config.toml
cond_dim = 192
text_encoder_width = 384
text_encoder_layers = 6
text_encoder_norm = "rmsnorm"
text_encoder_activation = "relu"
weight_standardization = false
beta2 = 0.95
beta1 = 0.9
max_precond_dim = 512
one_sided = false
epochs = 5.9
warmup_steps = 180
Rows from block 2 of the text encoder, named by matrix and row number. Rows with one number belong to one attention dimension. Each number is 500 + 25 x the weight over its row's rms, rounded and kept within 0 to 999. All counts start at 0. Numbers have three digits each. After the name is the row's rms in percent of the matrix's.
# q: attention query, key and value (stacked) (text_encoder.blocks.2.attn.qkv.weight, 1152x384, the q third), inputs 192-255
# k: attention query, key and value (stacked) (text_encoder.blocks.2.attn.qkv.weight, 1152x384, the k third), inputs 192-255
q.151 086:481531477465479456514516572515518494486472463530478538490502518456504536540540464501474527503491486547449531490512485447474501500482520508497519522474496504505527519494495511474540509484489510
q.152 088:494538518526518504502486480473517508506478545488505481511511466495525521471499484489493496498511483512486473518476482488506523503502528529442505525528541514492483482501505523495529511505461499
q.153 093:457475572526500489472468512472486569476513503516553501515500505505463474514463492525527521484480486550515484539526521488480502440501515554458447457480505443508484503508527503499518546509517471
q.154 092:505475514502475518489463485535472466477475472519482548543476495511500527536461489502493468498505494480520487523547512518526484473501482469522548524498509510499489501483494456520544505525491509
q.155 091:531496518471505475535535524519478515545479514465516481476460538518495519489474501497499518471497484490515505484537456550490511495448543527498473505514520500536471502531469518522488524510540494
q.156 092:483493483480507492527518531505498534456495483510524508525511532517475479501515514432503517548495471551494476493478511492480515483501504465444458482499519480504530500517521574504536508517521496
q.157 085:492460506511555515553508533498495481541476484501467503509511529464515527524525520529517483557504479512494476507501489504477458496499478495531491519466504523505476455502513491488487518572466566
q.158 087:478479479484475485467483518516485497495482535498481523499533494542495484508548461552511503487536485502525531526489503538502465473532499487528510484494530512462494489516563461519495507518493527
q.159 097:495527502472476486496485500465491533486506491500479473516486527448515476491534480494453483493491525511522479504482514470473503520466516548461487517474504544508540521522452519544517544516491493
q.160 085:541459478489506484528483533521511511506499508457552475492518490480472485485460510509492488499514510546467478478525509488488535560479496518452491530551542513493488494537480531527539488525533508
q.161 085:489511482487532542458467458480534519494481434491523506495469473499497476485491498518482518511520526479518519496450479486517508528469481461482486525514544477492498474523487509501519517504506483
q.162 091:540521480534518526525529474495497548530489474477542480537445525471493516497476534491454540462544495485477464507493526478479503514487491496475518499529480517505516519527452511549500524507486498
q.163 082:462494519499492486499480490448465522500506513522457505500505500530454467491532487480547515504497464510539482488537479456472517475478488508479516485478507465502488484518519481501504519531518502
q.164 084:503520470488482491505514467486490511489507522507503544505503544478534489490517524527468479537500477522503476528479554503498507446528510492444521489470482494494518484497510465535508487494577532
q.165 083:506514542517493514508527507471500460490494501503497532529549524525476456487481495457473495499502484539470537514503498537491503526513510535508480499494501493472507495478479492538469550481520519
q.166 080:525528533491479500474504482537514481518487514510498545477549504502525458479509494519527498497459501518547531487517500511485514485509518482514493544516507496540483543509504488509480466495477508
q.167 090:478475487541492528481476494517480466512523496485502472486477458539501457464471459462526549487519515476503480508494486494511514483493499520472509493500474476514536507497465525491496443481540536
q.168 079:509487496496455469507493449530518515479516545475510478532523464484494530466467506488525528491521476496507490504479498493497509495475543504517478468495530500522452507503507537454466478546512501
q.169 083:514494519508483493514528480535483520480455482569495480514486500482526533495514493451483442476494504489498527523535486518441532472537481486518464465542491499492460489487501534495539525491534488
q.170 088:508500502509542488541501499494535505519502466476490478468488506515484487514555477456511498536479512495488477511532509536521523505501478543502493504488494529491494478504498546510510492490480511
q.171 081:485504481507459487542410491494458521474496493514494508492487500537475538450506484505485489507511499484448511490537484477478470483555491540498501461484524489497480522470557535503530491532514517
k.151 095:497476454498495490483456477508469512490472502482519481472533489481514459478493476500510501493468480481545520550488513479484497465491508506491504505463487534467505522539496490511466560553490523
k.152 095:481521453521500476483510518522498504460539492494498454494502495492506468501485485471469487471508535530520494507516484514473504462468500457473466489499511503512482541507478546553506510521459516
k.153 091:533483490521503467492511551497469525506503494506533507484479487515509526500550455508494516507489511509530506475512480472465497503474510512482512510542556499512496494539493490516451519509492507
k.154 089:491464488514484540510517511486475474527427462497474510494512481517485472491487438518494524506530491495530535504479434498429501519517486505498500448500473488485483512502522531505457523474535479
k.155 100:474488505518506489497479504529485504474507521519482485507527481490495508476517484498463491497454505492467512530465475492525503515502497476507462501516495533479457518510517457510519547473458526
k.156 095:491477477496522499508506517486532519489501487516517537486477468520506532459533500506503533477514545527513464523510514495484480499478496482444493474457497464516515524531482530553512506502435506
k.157 086:458481475439516475524529527520528553533490524487502491487481494502504456458488497486538493491508507440504531518519514472511487519543495469510506536515485487468522513533531478526447487541484505
k.158 096:503489504490513501498507502523460478539508497464468488524563533514494500545517432536494536474488535515509493506519510477486493518508484475493516476479508517465545463478513506502539479497485526
k.159 101:479536520544497482507540532493494522459519468455525495507561491528464480466510469449518500486529523519481527471482502438487514518523504478507520525500514482512460565502525522477510519525488507
k.160 093:497518491529517494476498497524497485475495499490565529507509503492486462543500527518546438472529544509468515554498471534490522490455515544456530494499516526517473517501477450513560546466503513
k.161 087:541485454519537509496481521527509481463470517517481475521512495511470496511543520465465486542522494522507515462515508512495528476506506549543530521484468523456483517477540472498452524538486534
k.162 093:551485503485490535481519471520518499522479462529497486528522546523492470499503527566466469510477485501504483536471534494512514454480488491545513510490498500490487479551449523492522464514499532
k.163 094:490509507512502507530509472535529531452513473498490467522482469547518534514479482482517449469514509523507509511481560541454535510493527482464479515495483531506497478512510468511509477510488534
k.164 090:502489435485474524486476493478488472502510504524510550473463446464506520504467542493500530486488525493516508512500508528492514490499506501492494500524528468485485525513508474517513507494505520
k.165 087:474481511495524514483469478475474498524475475496514507508465495519447464559517537500488513485517497513477528513519497488496509498514463483576495481483529517515532484584506535481463486476494506
k.166 095:509501495488481491473511520549483520531498498508533506474508491484500534547495499488471514501486486483504485445485531503509481546489456491517528455492461498504473514476517503523495532526545523
k.167 098:477526479491490524527491483534489528539501485493501485486542476527493504475502453460489498523505497488485546508471496496500490500493503486480475528468525511484529514490479500516453512471517509
k.168 087:507478471493542493463515480486471496506528508524471467477481472508529502472521516525469493479462476511491491507523515475512474520479480500472517515512506480491459526513505519499511510470478539
k.169 091:546468481515520497534490503477456474500469501511479463504498501498507481487481502505503495500575533469537522487466519496516541517464566513477422484511434520487495500502436531509489502495489482
k.170 095:536514521488512467503505500531522506480475487485457475497518494482477489513514465504496508476468522472487448506499472486490492498493504504493489533497471494486544494541523524516513487527504485
k.171 093:501500492504474509520519469508507529524459529492475504529508525490521517581509504540489538488514467488501511487474449494468538491554518523507491503474502464474479488504499487492491507485506477