Rows from block 5 of the denoiser of a small text-conditioned image diffusion model, named by matrix and row number. Rows with one number belong to one channel. Each number is 50 + 15 x the weight over its row's rms, rounded and kept within 0 to 99. All counts start at 0.
After each channel's rows are labels from the 100 images, of 14976 (inputs lightly noised), where the channel reaches its highest value: "place" is the part of the image that holds the peak. Only what is clearly more common there than usual is listed. The data: regions of photos with short descriptions (Visual Genome). In brackets: how many of the 100.
# convs0: first 3x3 conv (model.enc.1.2.convs.0.weight, 192x192x3x3, each kernel summed), inputs 32-63
# convs1: second 3x3 conv (model.enc.1.2.convs.1.weight, 192x192x3x3, transposed, each kernel summed), outputs 32-63

convs0.34:48 40 38 55 38 54 65 25 34 50 82 58 36 74 42 23 59 34 51 51 64 37 48 66 47 60 49 62 48 67 39 37
convs1.34:51 61 66 66 23 58 43 40 46 70 48 39 52 19 44 41 55 55 74 66 30 54 39 57 55 61 72 67 70 57 53 69
place: top centre (37)

convs0.40:71 75 47 36 28 47 46 55 54 34 45 22 25 56 40 63 23 43 44 49 47 72 53 48 43 43 39 47 64 43 31 21
convs1.40:38 36 43 60 38 38 43 51 58 58 30 71 39 43 48 62 86 80 70 66 50 33 60 99 40 78 45 47 55 62 54 39
place: bottom left (30)

convs0.121:45 59 27 23 56 73 45 35 18 42 54 52 48 43 56 19 44 57 62 47 24 72 62 42 30 69 63 42 45 49 31 33
convs1.121:70 26 60 49 73 49 59 21 50 66 43 72 50 58 52 65 33 50 15 25 74 50 64 38 49 20 51 75 66 65 66 57
place: middle left (31)

convs0.145:60 21 34 56 54 64 65 31 73 78 71 42 56 29 67 69 60 34 69 52 54 68 44 54 50 60 37 38 43 59 51 39
convs1.145:76 59 62 70 61 34 65 46 14 27 52 54 56 42 69 41 54 45 40 38 48 75 52 53 41 61 65 61 51 55 49 73
place: top left (31)

convs0.107:77 42 42 47 59 61 36 50 68 63 56 55 48 57 50 90 31 37 46 36 38 64 52 58 57 74 51 30 45 83 35 32
convs1.107:43 64 75 42 49 34 68 72 13 48 43 46 52 46 85 44 50 43 32 62 43 48 64 21 58 33 29 34 36 36 33 47
place: bottom centre (42); bottom right (31)

convs0.49:64 50 55 46 79 25 29 41 86 28 33 25 46 32 28 53 38 47 32 65 68 57 52 43 54 52 48 47 52 44 58 62
convs1.49:32 53 34 38 48 50 54 61 61 70 66 49 75 66 60 44 49 35 21 37 28 49 50 37 59 56 39 66 47 45 42 38
place: middle right (39)

convs0.6:12 49 61 78 60 55 48 65 39 54 43 64 43 35 63 58 37 62 49 67 45 36 32 92 31 35 32 47 65 71 64 65
convs1.6:54 56 33 55 62 70 58 77 39 52 44 59 37 66 85 40 55 39 70 25 48 42 48 40 52 48 61 48 51 39 54 47
place: bottom centre (44)

convs0.156:43 61 52 65 40 23 23 60 58 44 39 42 65 40 68 50 28 65 51 57 55 37 57 37 70 44 57 68 32 64 49 56
convs1.156:62 21 44 44 40 41 27 71 53 26 23 47 80 53 23 79 46 44 51 63 70 23 36 55 61 51 54 24 70 24 46 42
place: middle right (56)

convs0.140:41 52 61 36 42 43 38 66 34 64 58 38 53 45 45 56 56 75 67 49 28 79 44 35 22 51 60 26 43 28 61 61
convs1.140:58 51 41 42 39 38 67 48 26 29 37 36 47 52 39 48 57 18 40 23 53 60 28 21 37 48 37 68 59 57 60 61
place: top left (29)

convs0.182:76 29 52 37 72 53 26 62 41 58 57 58 55 31 68 72 26 53 59 59 44 42 32 65 52 45 34 58 50 72 59 47
convs1.182:55 51 67 56 53 55 58 89 58 54 35 43 54 62 76 60 46 68 41 68 35 71 61 06 53 51 48 32 41 56 13 54
place: bottom centre (48); bottom right (32)

convs0.155:40 81 62 63 24 63 44 29 68 59 47 26 54 32 29 50 51 78 56 50 35 47 37 51 33 30 34 44 69 43 45 62
convs1.155:65 33 41 73 71 32 60 50 41 38 61 87 39 43 33 52 53 42 42 65 46 83 44 66 46 46 40 79 34 64 74 48
place: top centre (37); top right (26)

convs0.127:38 40 46 47 46 61 44 52 10 61 53 25 42 64 27 53 48 46 51 56 34 32 74 65 08 57 56 41 27 57 46 32
convs1.127:40 57 61 46 65 29 61 49 74 52 74 56 51 41 54 80 58 35 49 47 50 59 47 48 65 52 50 27 70 49 30 82
place: bottom right (27)

convs0.60:69 53 56 34 47 19 65 64 59 46 54 56 31 53 76 74 29 34 65 29 56 85 48 60 56 24 42 58 39 40 49 53
convs1.60:37 51 65 34 48 28 40 35 55 49 54 25 51 52 35 33 56 36 36 57 64 19 50 18 58 61 50 57 71 62 45 66
place: top left (26)

convs0.27:65 53 43 51 26 59 42 26 48 40 54 63 35 87 49 24 48 57 91 68 99 54 53 39 63 46 37 47 41 35 81 55
convs1.27:37 47 50 48 60 58 47 46 53 39 49 46 66 30 60 53 74 69 53 55 42 64 67 84 38 66 58 47 63 57 49 52
place: top right (30)

convs0.119:37 52 58 69 64 46 57 78 61 76 55 55 46 47 45 45 53 54 68 54 59 55 41 58 64 81 27 54 78 40 57 83
convs1.119:63 44 45 29 45 71 42 85 53 72 46 42 72 45 37 67 69 31 66 53 37 55 44 66 31 68 37 38 26 45 36 41
place: centre (58)

convs0.37:71 52 68 68 32 09 67 62 17 42 58 31 63 69 44 53 61 37 48 71 47 66 28 66 72 30 68 66 40 47 43 58
convs1.37:52 56 66 12 16 22 48 61 61 64 22 48 85 66 48 74 81 42 56 42 48 65 50 56 47 45 46 33 85 25 33 55
place: top right (47)

convs0.72:67 53 66 35 53 40 41 45 59 64 49 64 16 35 54 61 42 38 63 56 49 48 58 40 39 69 28 55 57 56 69 58
convs1.72:40 41 64 41 30 69 31 88 26 50 42 54 60 58 77 53 64 52 61 44 16 41 61 89 35 63 52 44 44 50 56 41
place: centre (45)

convs0.98:29 62 40 40 59 41 35 36 25 43 49 38 58 41 62 51 32 40 33 43 60 37 81 43 60 65 47 48 21 49 67 78
convs1.98:67 54 57 33 23 51 77 41 41 52 60 63 55 69 60 75 65 61 36 57 57 55 07 16 30 54 48 73 89 32 43 33
place: top left (39); top right (25)

convs0.164:59 73 34 33 31 41 47 66 58 50 61 42 77 25 43 55 33 26 46 46 53 36 65 79 31 49 40 70 46 46 55 42
convs1.164:70 22 72 54 39 68 35 55 45 28 60 49 28 66 51 52 44 54 62 31 56 62 55 43 54 43 42 45 44 38 78 46
place: bottom centre (32)

convs0.86:46 56 64 84 45 63 43 87 60 64 92 33 47 76 54 71 38 87 57 16 68 46 24 16 60 25 58 53 49 71 39 68
convs1.86:59 60 49 48 59 57 73 46 68 32 40 48 37 55 53 60 63 02 40 54 41 61 40 70 39 35 31 51 30 49 62 46
place: bottom left (55)

convs0.5:53 57 34 65 22 55 78 35 49 22 59 47 38 56 41 45 36 59 53 54 42 46 35 45 44 49 56 62 45 61 59 68
convs1.5:76 54 84 52 56 58 33 43 57 64 74 47 42 63 51 33 79 70 50 59 57 62 66 67 61 53 46 45 91 52 59 63
place: top left (42); top right (25)

convs0.136:84 39 57 34 26 56 34 67 35 46 54 54 57 41 40 51 40 46 44 33 45 45 64 50 20 63 53 32 32 33 51 50
convs1.136:35 69 62 26 49 28 85 45 39 61 56 50 67 51 28 40 26 57 46 48 55 53 53 46 47 50 64 43 26 56 54 56
place: middle left (30)

convs0.122:39 37 45 42 48 56 25 32 68 45 59 53 43 33 35 60 61 54 60 69 42 38 48 63 38 48 36 56 42 21 49 42
convs1.122:60 49 58 72 51 25 31 48 54 68 72 31 64 63 24 59 36 31 54 49 41 78 31 40 30 52 47 42 50 11 65 68
place: top right (32); top centre (31)

convs0.147:52 83 47 68 74 52 55 58 46 53 55 47 73 50 48 62 45 40 49 42 57 65 63 26 37 61 61 36 54 74 84 20
convs1.147:57 18 51 31 42 26 37 57 51 49 54 41 31 36 72 56 43 58 58 36 21 45 51 34 70 42 37 56 59 43 29 60
place: bottom right (25)

convs0.183:87 57 82 45 70 33 35 73 68 43 32 49 56 31 50 30 55 78 57 71 69 63 44 56 37 42 53 36 35 25 68 66
convs1.183:15 31 24 62 53 76 42 51 51 56 50 41 55 50 41 61 30 54 40 59 42 58 48 59 56 66 52 75 75 75 69 37
place: centre (35); middle right (33)

convs0.79:54 49 56 44 63 30 76 57 69 47 62 60 46 43 71 63 29 47 59 37 65 56 31 71 52 64 39 43 49 50 52 43
convs1.79:62 70 49 50 20 85 78 44 46 46 63 39 56 68 67 51 55 63 46 86 74 68 51 35 54 42 57 51 53 69 42 60
place: bottom centre (35)

convs0.9:38 46 49 51 38 58 38 43 67 63 55 38 31 38 54 45 61 62 26 44 56 63 68 42 40 69 64 41 61 48 57 61
convs1.9:64 57 39 65 25 27 48 64 69 35 64 53 85 52 50 65 48 39 36 63 38 25 45 61 56 29 67 23 32 58 45 73
place: centre (32)

convs0.91:37 39 46 40 76 29 28 55 35 51 34 41 53 68 44 82 68 74 37 38 83 34 51 37 39 71 62 76 45 39 61 82
convs1.91:46 33 49 21 51 37 42 51 67 67 21 68 32 44 36 31 40 15 61 43 45 56 55 60 31 60 73 73 47 59 46 15
place: top right (25)

convs0.17:45 66 63 41 46 61 40 43 46 74 72 32 60 55 46 14 69 37 77 52 66 42 10 42 70 28 70 36 57 14 47 31
convs1.17:56 42 33 70 52 33 80 42 73 25 43 41 51 53 57 82 56 57 33 65 52 92 37 32 69 55 37 36 53 57 60 77
place: top right (41); top left (28)

convs0.117:58 23 57 12 35 56 70 52 46 78 36 63 57 62 49 59 39 41 69 59 56 46 47 54 80 67 55 24 50 34 37 90
convs1.117:38 52 56 36 35 45 59 50 27 67 47 31 21 72 57 58 73 47 43 51 30 66 41 69 56 43 34 46 36 47 35 44
place: bottom centre (28)

convs0.166:46 43 63 46 51 28 52 57 54 69 51 53 40 52 63 58 55 44 54 47 34 48 33 53 53 29 40 51 58 53 11 31
convs1.166:52 62 49 81 58 83 53 24 37 31 64 38 58 41 29 38 59 64 44 75 58 61 34 61 39 68 67 36 62 67 82 52
place: top right (28)

convs0.143:39 34 31 26 29 61 26 58 15 56 52 38 41 54 43 65 39 45 56 58 72 43 44 44 41 53 52 41 22 38 72 62
convs1.143:66 61 79 35 62 26 40 28 72 44 34 70 56 54 75 46 52 48 39 42 43 76 33 45 43 71 59 23 79 59 66 79
place: top left (28)

convs0.177:60 34 47 44 39 40 32 55 43 49 33 30 56 63 81 87 45 37 57 67 52 35 59 48 43 46 25 34 59 65 46 26
convs1.177:40 60 50 50 78 45 87 65 50 57 26 46 58 43 66 32 35 66 25 45 46 54 57 34 66 36 48 54 51 64 48 53
place: bottom left (40); bottom right (31)

convs0.103:55 52 20 68 55 63 55 37 81 48 58 33 60 56 47 43 37 60 14 64 51 30 51 58 34 47 44 66 31 35 43 59
convs1.103:58 62 45 46 51 59 59 33 32 40 69 60 49 67 53 42 36 49 45 19 40 63 26 19 43 39 56 50 72 31 49 58
place: top centre (33)

convs0.30:29 57 54 52 50 58 50 49 58 37 59 52 61 21 76 47 53 59 62 47 52 49 54 34 24 51 52 29 73 46 77 46
convs1.30:34 71 16 71 25 56 59 36 59 63 40 54 44 59 26 63 41 01 62 43 29 52 78 35 19 36 60 56 41 84 39 45
place: top centre (30)

convs0.81:46 53 61 44 52 17 61 74 40 53 71 58 25 53 61 72 35 51 55 57 37 58 65 56 42 41 56 56 46 29 43 48
convs1.81:79 57 49 46 37 68 64 92 54 48 69 62 48 43 39 41 71 89 54 50 29 50 49 63 44 70 53 54 53 41 43 68
place: bottom centre (67)

convs0.169:69 25 64 42 74 16 07 28 79 55 41 65 53 59 64 76 27 76 41 52 53 49 37 62 45 22 40 35 44 23 61 29
convs1.169:32 51 52 52 00 40 59 92 56 20 30 26 56 56 11 45 29 35 55 57 71 37 48 68 43 67 52 58 47 99 54 60
place: middle right (36); centre (35)

convs0.44:50 50 51 42 65 58 62 51 55 46 35 30 28 38 36 42 54 46 61 53 57 49 51 69 76 58 47 39 35 44 86 40
convs1.44:45 62 59 43 40 54 52 40 51 43 71 34 46 53 40 42 52 65 68 21 41 59 54 46 96 59 50 63 58 65 52 67
place: middle left (34); middle right (31)

convs0.149:65 50 33 58 39 35 58 81 51 60 65 29 64 75 52 59 29 57 21 28 54 34 54 48 45 33 62 69 69 53 59 68
convs1.149:61 35 82 71 56 56 62 57 51 46 53 70 53 46 69 49 47 40 50 52 54 78 71 46 34 58 63 48 43 53 43 40
place: bottom centre (46); bottom right (28)

convs0.118:48 45 58 57 47 56 66 56 58 56 60 30 79 57 45 36 37 65 41 28 57 68 66 44 36 49 79 50 55 59 96 65
convs1.118:45 68 67 47 48 35 66 49 21 64 17 67 51 38 55 49 47 45 54 59 35 51 34 31 43 57 28 65 60 48 36 45
place: bottom left (27)

convs0.173:55 45 61 34 47 34 37 54 50 48 46 52 29 34 51 54 58 43 51 38 40 58 63 37 52 42 42 21 64 59 44 11
convs1.173:53 38 43 63 64 66 65 49 47 63 47 19 60 60 55 36 43 55 70 58 48 45 63 61 29 16 57 70 43 79 43 97
place: bottom right (26)

convs0.104:69 50 67 27 38 41 13 26 43 35 52 63 64 55 46 42 81 34 70 62 67 67 57 29 54 39 63 62 33 44 44 50
convs1.104:49 49 62 29 40 35 56 37 40 63 43 51 44 37 55 48 23 26 34 61 47 74 62 51 28 71 40 75 34 43 70 58
place: top centre (38); top right (27)

convs0.21:53 49 49 55 55 73 53 75 59 68 48 41 55 69 56 56 62 55 47 51 38 40 45 05 82 52 59 52 66 26 05 62
convs1.21:80 38 63 44 56 80 84 40 25 67 71 47 74 43 62 41 34 80 16 49 69 51 66 29 38 27 36 55 46 41 12 24
place: bottom left (27)

convs0.175:43 63 72 70 26 55 17 55 59 44 22 54 67 62 58 53 26 99 67 30 50 41 61 34 67 52 62 59 39 46 61 53
convs1.175:63 33 47 62 41 41 51 53 44 38 46 59 37 41 29 35 51 12 50 48 61 24 36 87 79 21 68 51 43 66 40 30
place: middle left (33)

convs0.92:33 45 50 74 27 53 54 63 11 56 51 42 58 53 52 19 48 65 33 68 63 63 36 42 46 57 76 61 49 55 55 43
convs1.92:21 59 36 56 79 35 61 81 44 36 78 63 56 48 56 64 52 38 41 43 60 20 99 78 57 37 48 22 59 49 54 51
place: centre (38)

convs0.186:48 47 81 53 55 37 47 44 39 50 69 42 61 68 53 54 21 99 60 15 47 48 66 22 53 56 75 67 57 45 79 52
convs1.186:59 32 27 19 41 39 79 49 49 68 51 42 42 26 45 37 63 53 27 42 65 34 52 67 30 69 46 77 58 69 20 47
place: middle left (28)

convs0.50:55 34 54 50 52 55 35 59 67 48 49 29 39 21 53 62 36 62 27 56 61 55 64 60 18 42 69 58 69 41 74 75
convs1.50:68 53 49 74 30 24 72 40 55 63 62 18 62 52 27 53 52 54 37 60 61 48 25 57 44 30 31 77 49 50 41 22
place: middle left (53)

convs0.64:50 45 70 41 44 48 37 53 56 53 36 38 35 25 49 53 57 42 55 46 47 55 47 63 39 22 44 58 65 84 33 60
convs1.64:68 27 62 36 41 35 59 39 55 57 43 31 54 52 32 53 46 20 50 57 67 59 62 46 48 61 55 34 41 55 35 46
place: middle right (55)

convs0.172:38 30 30 55 63 53 44 45 35 67 58 35 72 34 38 60 31 74 39 60 50 56 59 59 58 41 63 85 63 36 57 67
convs1.172:43 45 71 49 35 27 31 45 74 22 35 68 48 53 12 67 62 39 45 61 63 55 34 51 56 49 45 44 45 38 70 21
place: top centre (45); top left (32)

convs0.94:41 42 60 41 65 21 48 48 64 42 67 59 53 64 66 49 58 60 28 40 61 30 19 40 48 39 45 46 82 46 68 44
convs1.94:40 58 50 43 61 47 38 42 36 64 29 60 40 52 66 58 46 58 54 48 70 96 79 72 63 47 72 38 25 58 31 51
place: middle right (28)

convs0.165:37 55 40 49 61 24 04 54 76 59 30 66 50 53 68 48 24 45 50 72 54 30 35 64 74 74 46 67 30 48 67 29
convs1.165:34 73 48 36 37 36 60 64 55 45 49 28 74 65 33 53 57 59 36 47 45 24 49 48 32 44 66 22 45 56 58 70
place: middle right (38)

convs0.112:52 42 39 12 39 52 37 52 54 58 51 22 46 39 57 61 49 16 52 59 79 57 52 58 24 74 44 61 64 34 37 51
convs1.112:56 60 73 65 40 33 32 54 55 56 51 38 45 70 49 68 52 44 45 36 66 39 27 57 21 72 39 36 40 34 31 37
place: top right (32)

convs0.45:39 36 45 56 27 57 66 71 78 59 74 48 36 22 66 73 55 57 30 62 80 61 38 20 60 39 44 60 37 36 47 77
convs1.45:44 55 68 57 36 61 54 62 28 67 67 51 48 66 54 63 59 28 62 32 69 66 46 60 57 53 42 63 63 76 65 32
place: bottom centre (39); bottom left (37)

convs0.76:64 51 46 45 47 55 45 65 24 53 64 39 45 59 43 66 33 23 43 60 43 31 41 40 42 52 44 60 68 36 51 63
convs1.76:74 47 61 89 47 45 29 31 56 39 55 56 68 52 45 64 68 54 41 36 43 43 29 78 49 43 65 32 48 40 31 56
place: top left (29); top right (26)

convs0.71:68 67 46 50 46 07 18 64 50 68 39 48 32 30 41 82 41 36 47 53 40 61 48 57 59 36 60 76 48 57 46 19
convs1.71:50 23 63 54 70 60 57 31 53 50 50 48 53 64 30 39 70 60 47 29 65 40 56 59 66 53 43 72 47 56 31 63
place: middle right (28)

convs0.109:26 61 52 27 25 50 45 70 65 65 49 42 33 56 49 39 36 59 58 30 46 41 53 52 54 28 39 45 62 55 61 57
convs1.109:69 53 51 48 48 45 32 18 46 41 49 40 28 31 32 51 40 48 41 46 61 45 30 22 26 63 49 71 37 53 51 62
place: top left (26)

convs0.58:76 35 68 62 54 51 85 53 32 31 40 58 33 44 57 38 37 69 51 60 54 60 62 94 54 54 63 41 50 74 63 55
convs1.58:61 72 51 42 71 59 54 44 62 67 41 46 60 61 25 61 47 42 80 52 56 58 65 41 86 55 40 57 53 57 57 52
place: top right (30)

convs0.190:75 62 74 29 38 37 39 49 45 27 51 39 35 23 28 74 15 55 51 59 50 65 55 39 72 47 41 63 27 65 61 41
convs1.190:55 30 46 51 40 35 55 62 53 52 55 51 56 87 60 44 61 50 38 62 45 48 60 54 47 39 42 57 65 64 24 49
place: bottom centre (33); bottom left (30)

convs0.138:50 21 46 29 38 43 35 31 19 60 13 35 51 39 44 75 49 38 45 46 31 88 37 57 88 41 17 43 72 19 61 68
convs1.138:62 65 56 27 57 12 68 05 57 59 37 60 34 63 39 37 45 57 26 54 54 54 38 12 34 42 57 61 36 46 22 53
place: top left (40); top centre (39)

convs0.83:39 37 46 42 37 42 48 56 40 45 64 49 42 39 53 34 49 45 19 62 90 44 35 38 34 31 54 49 35 25 77 81
convs1.83:66 50 56 42 68 52 56 58 77 58 45 51 30 45 76 56 42 30 29 40 26 37 29 20 46 28 72 61 31 65 49 43
place: top left (35); top centre (28)

convs0.126:61 54 55 35 78 37 53 68 52 31 42 56 60 40 43 38 29 53 45 58 55 68 65 56 38 72 41 70 46 74 54 36
convs1.126:38 41 49 50 50 39 44 75 32 73 55 51 31 61 56 76 32 88 61 52 52 28 63 35 53 55 78 58 39 39 49 56
place: bottom right (25)

convs0.29:89 30 58 40 50 31 63 50 46 34 62 34 56 33 64 48 29 47 23 69 28 33 61 41 46 41 28 52 18 75 44 48
convs1.29:67 14 46 61 70 05 49 71 46 56 40 61 67 37 54 41 59 69 44 59 32 30 91 30 71 48 34 33 56 43 56 62
place: centre (34)

convs0.102:44 69 36 56 40 49 31 51 36 64 67 48 46 49 52 70 44 70 58 79 33 58 75 37 41 39 58 60 42 73 59 55
convs1.102:36 48 58 54 38 53 72 26 57 64 55 50 38 47 38 43 50 48 55 28 48 63 30 59 37 52 55 50 34 27 72 50
place: top left (42); top centre (37)

convs0.124:50 48 38 52 39 63 67 58 47 28 34 43 49 56 78 65 62 45 50 44 37 47 50 70 81 40 67 37 47 25 31 37
convs1.124:57 42 69 72 41 00 70 41 57 67 46 54 48 47 43 46 27 48 42 63 60 63 27 16 15 57 56 29 53 73 33 40
place: middle left (37)

convs0.148:60 50 41 32 44 39 44 46 64 57 56 39 56 47 25 50 57 90 65 34 24 55 49 37 38 53 59 30 54 69 53 71
convs1.148:54 61 60 62 45 49 30 20 55 31 16 47 39 53 68 63 66 57 44 99 42 33 45 57 67 39 11 69 35 64 53 12
place: centre (32)

convs0.19:43 48 36 59 52 43 59 35 33 16 25 37 52 29 39 43 36 49 50 53 22 60 74 46 27 42 72 71 70 45 19 69
convs1.19:46 31 61 77 31 25 61 42 52 42 76 68 55 58 73 38 59 66 39 68 56 23 56 36 43 27 36 89 58 32 60 26
place: bottom centre (38); bottom left (33)

convs0.80:52 60 29 87 34 53 80 57 53 47 53 29 76 42 18 38 38 52 55 33 39 41 36 64 64 60 70 43 74 48 52 44
convs1.80:73 57 36 36 57 99 27 25 40 46 68 56 42 43 76 21 76 35 45 56 65 62 38 55 45 82 42 59 50 52 38 52
place: top left (30)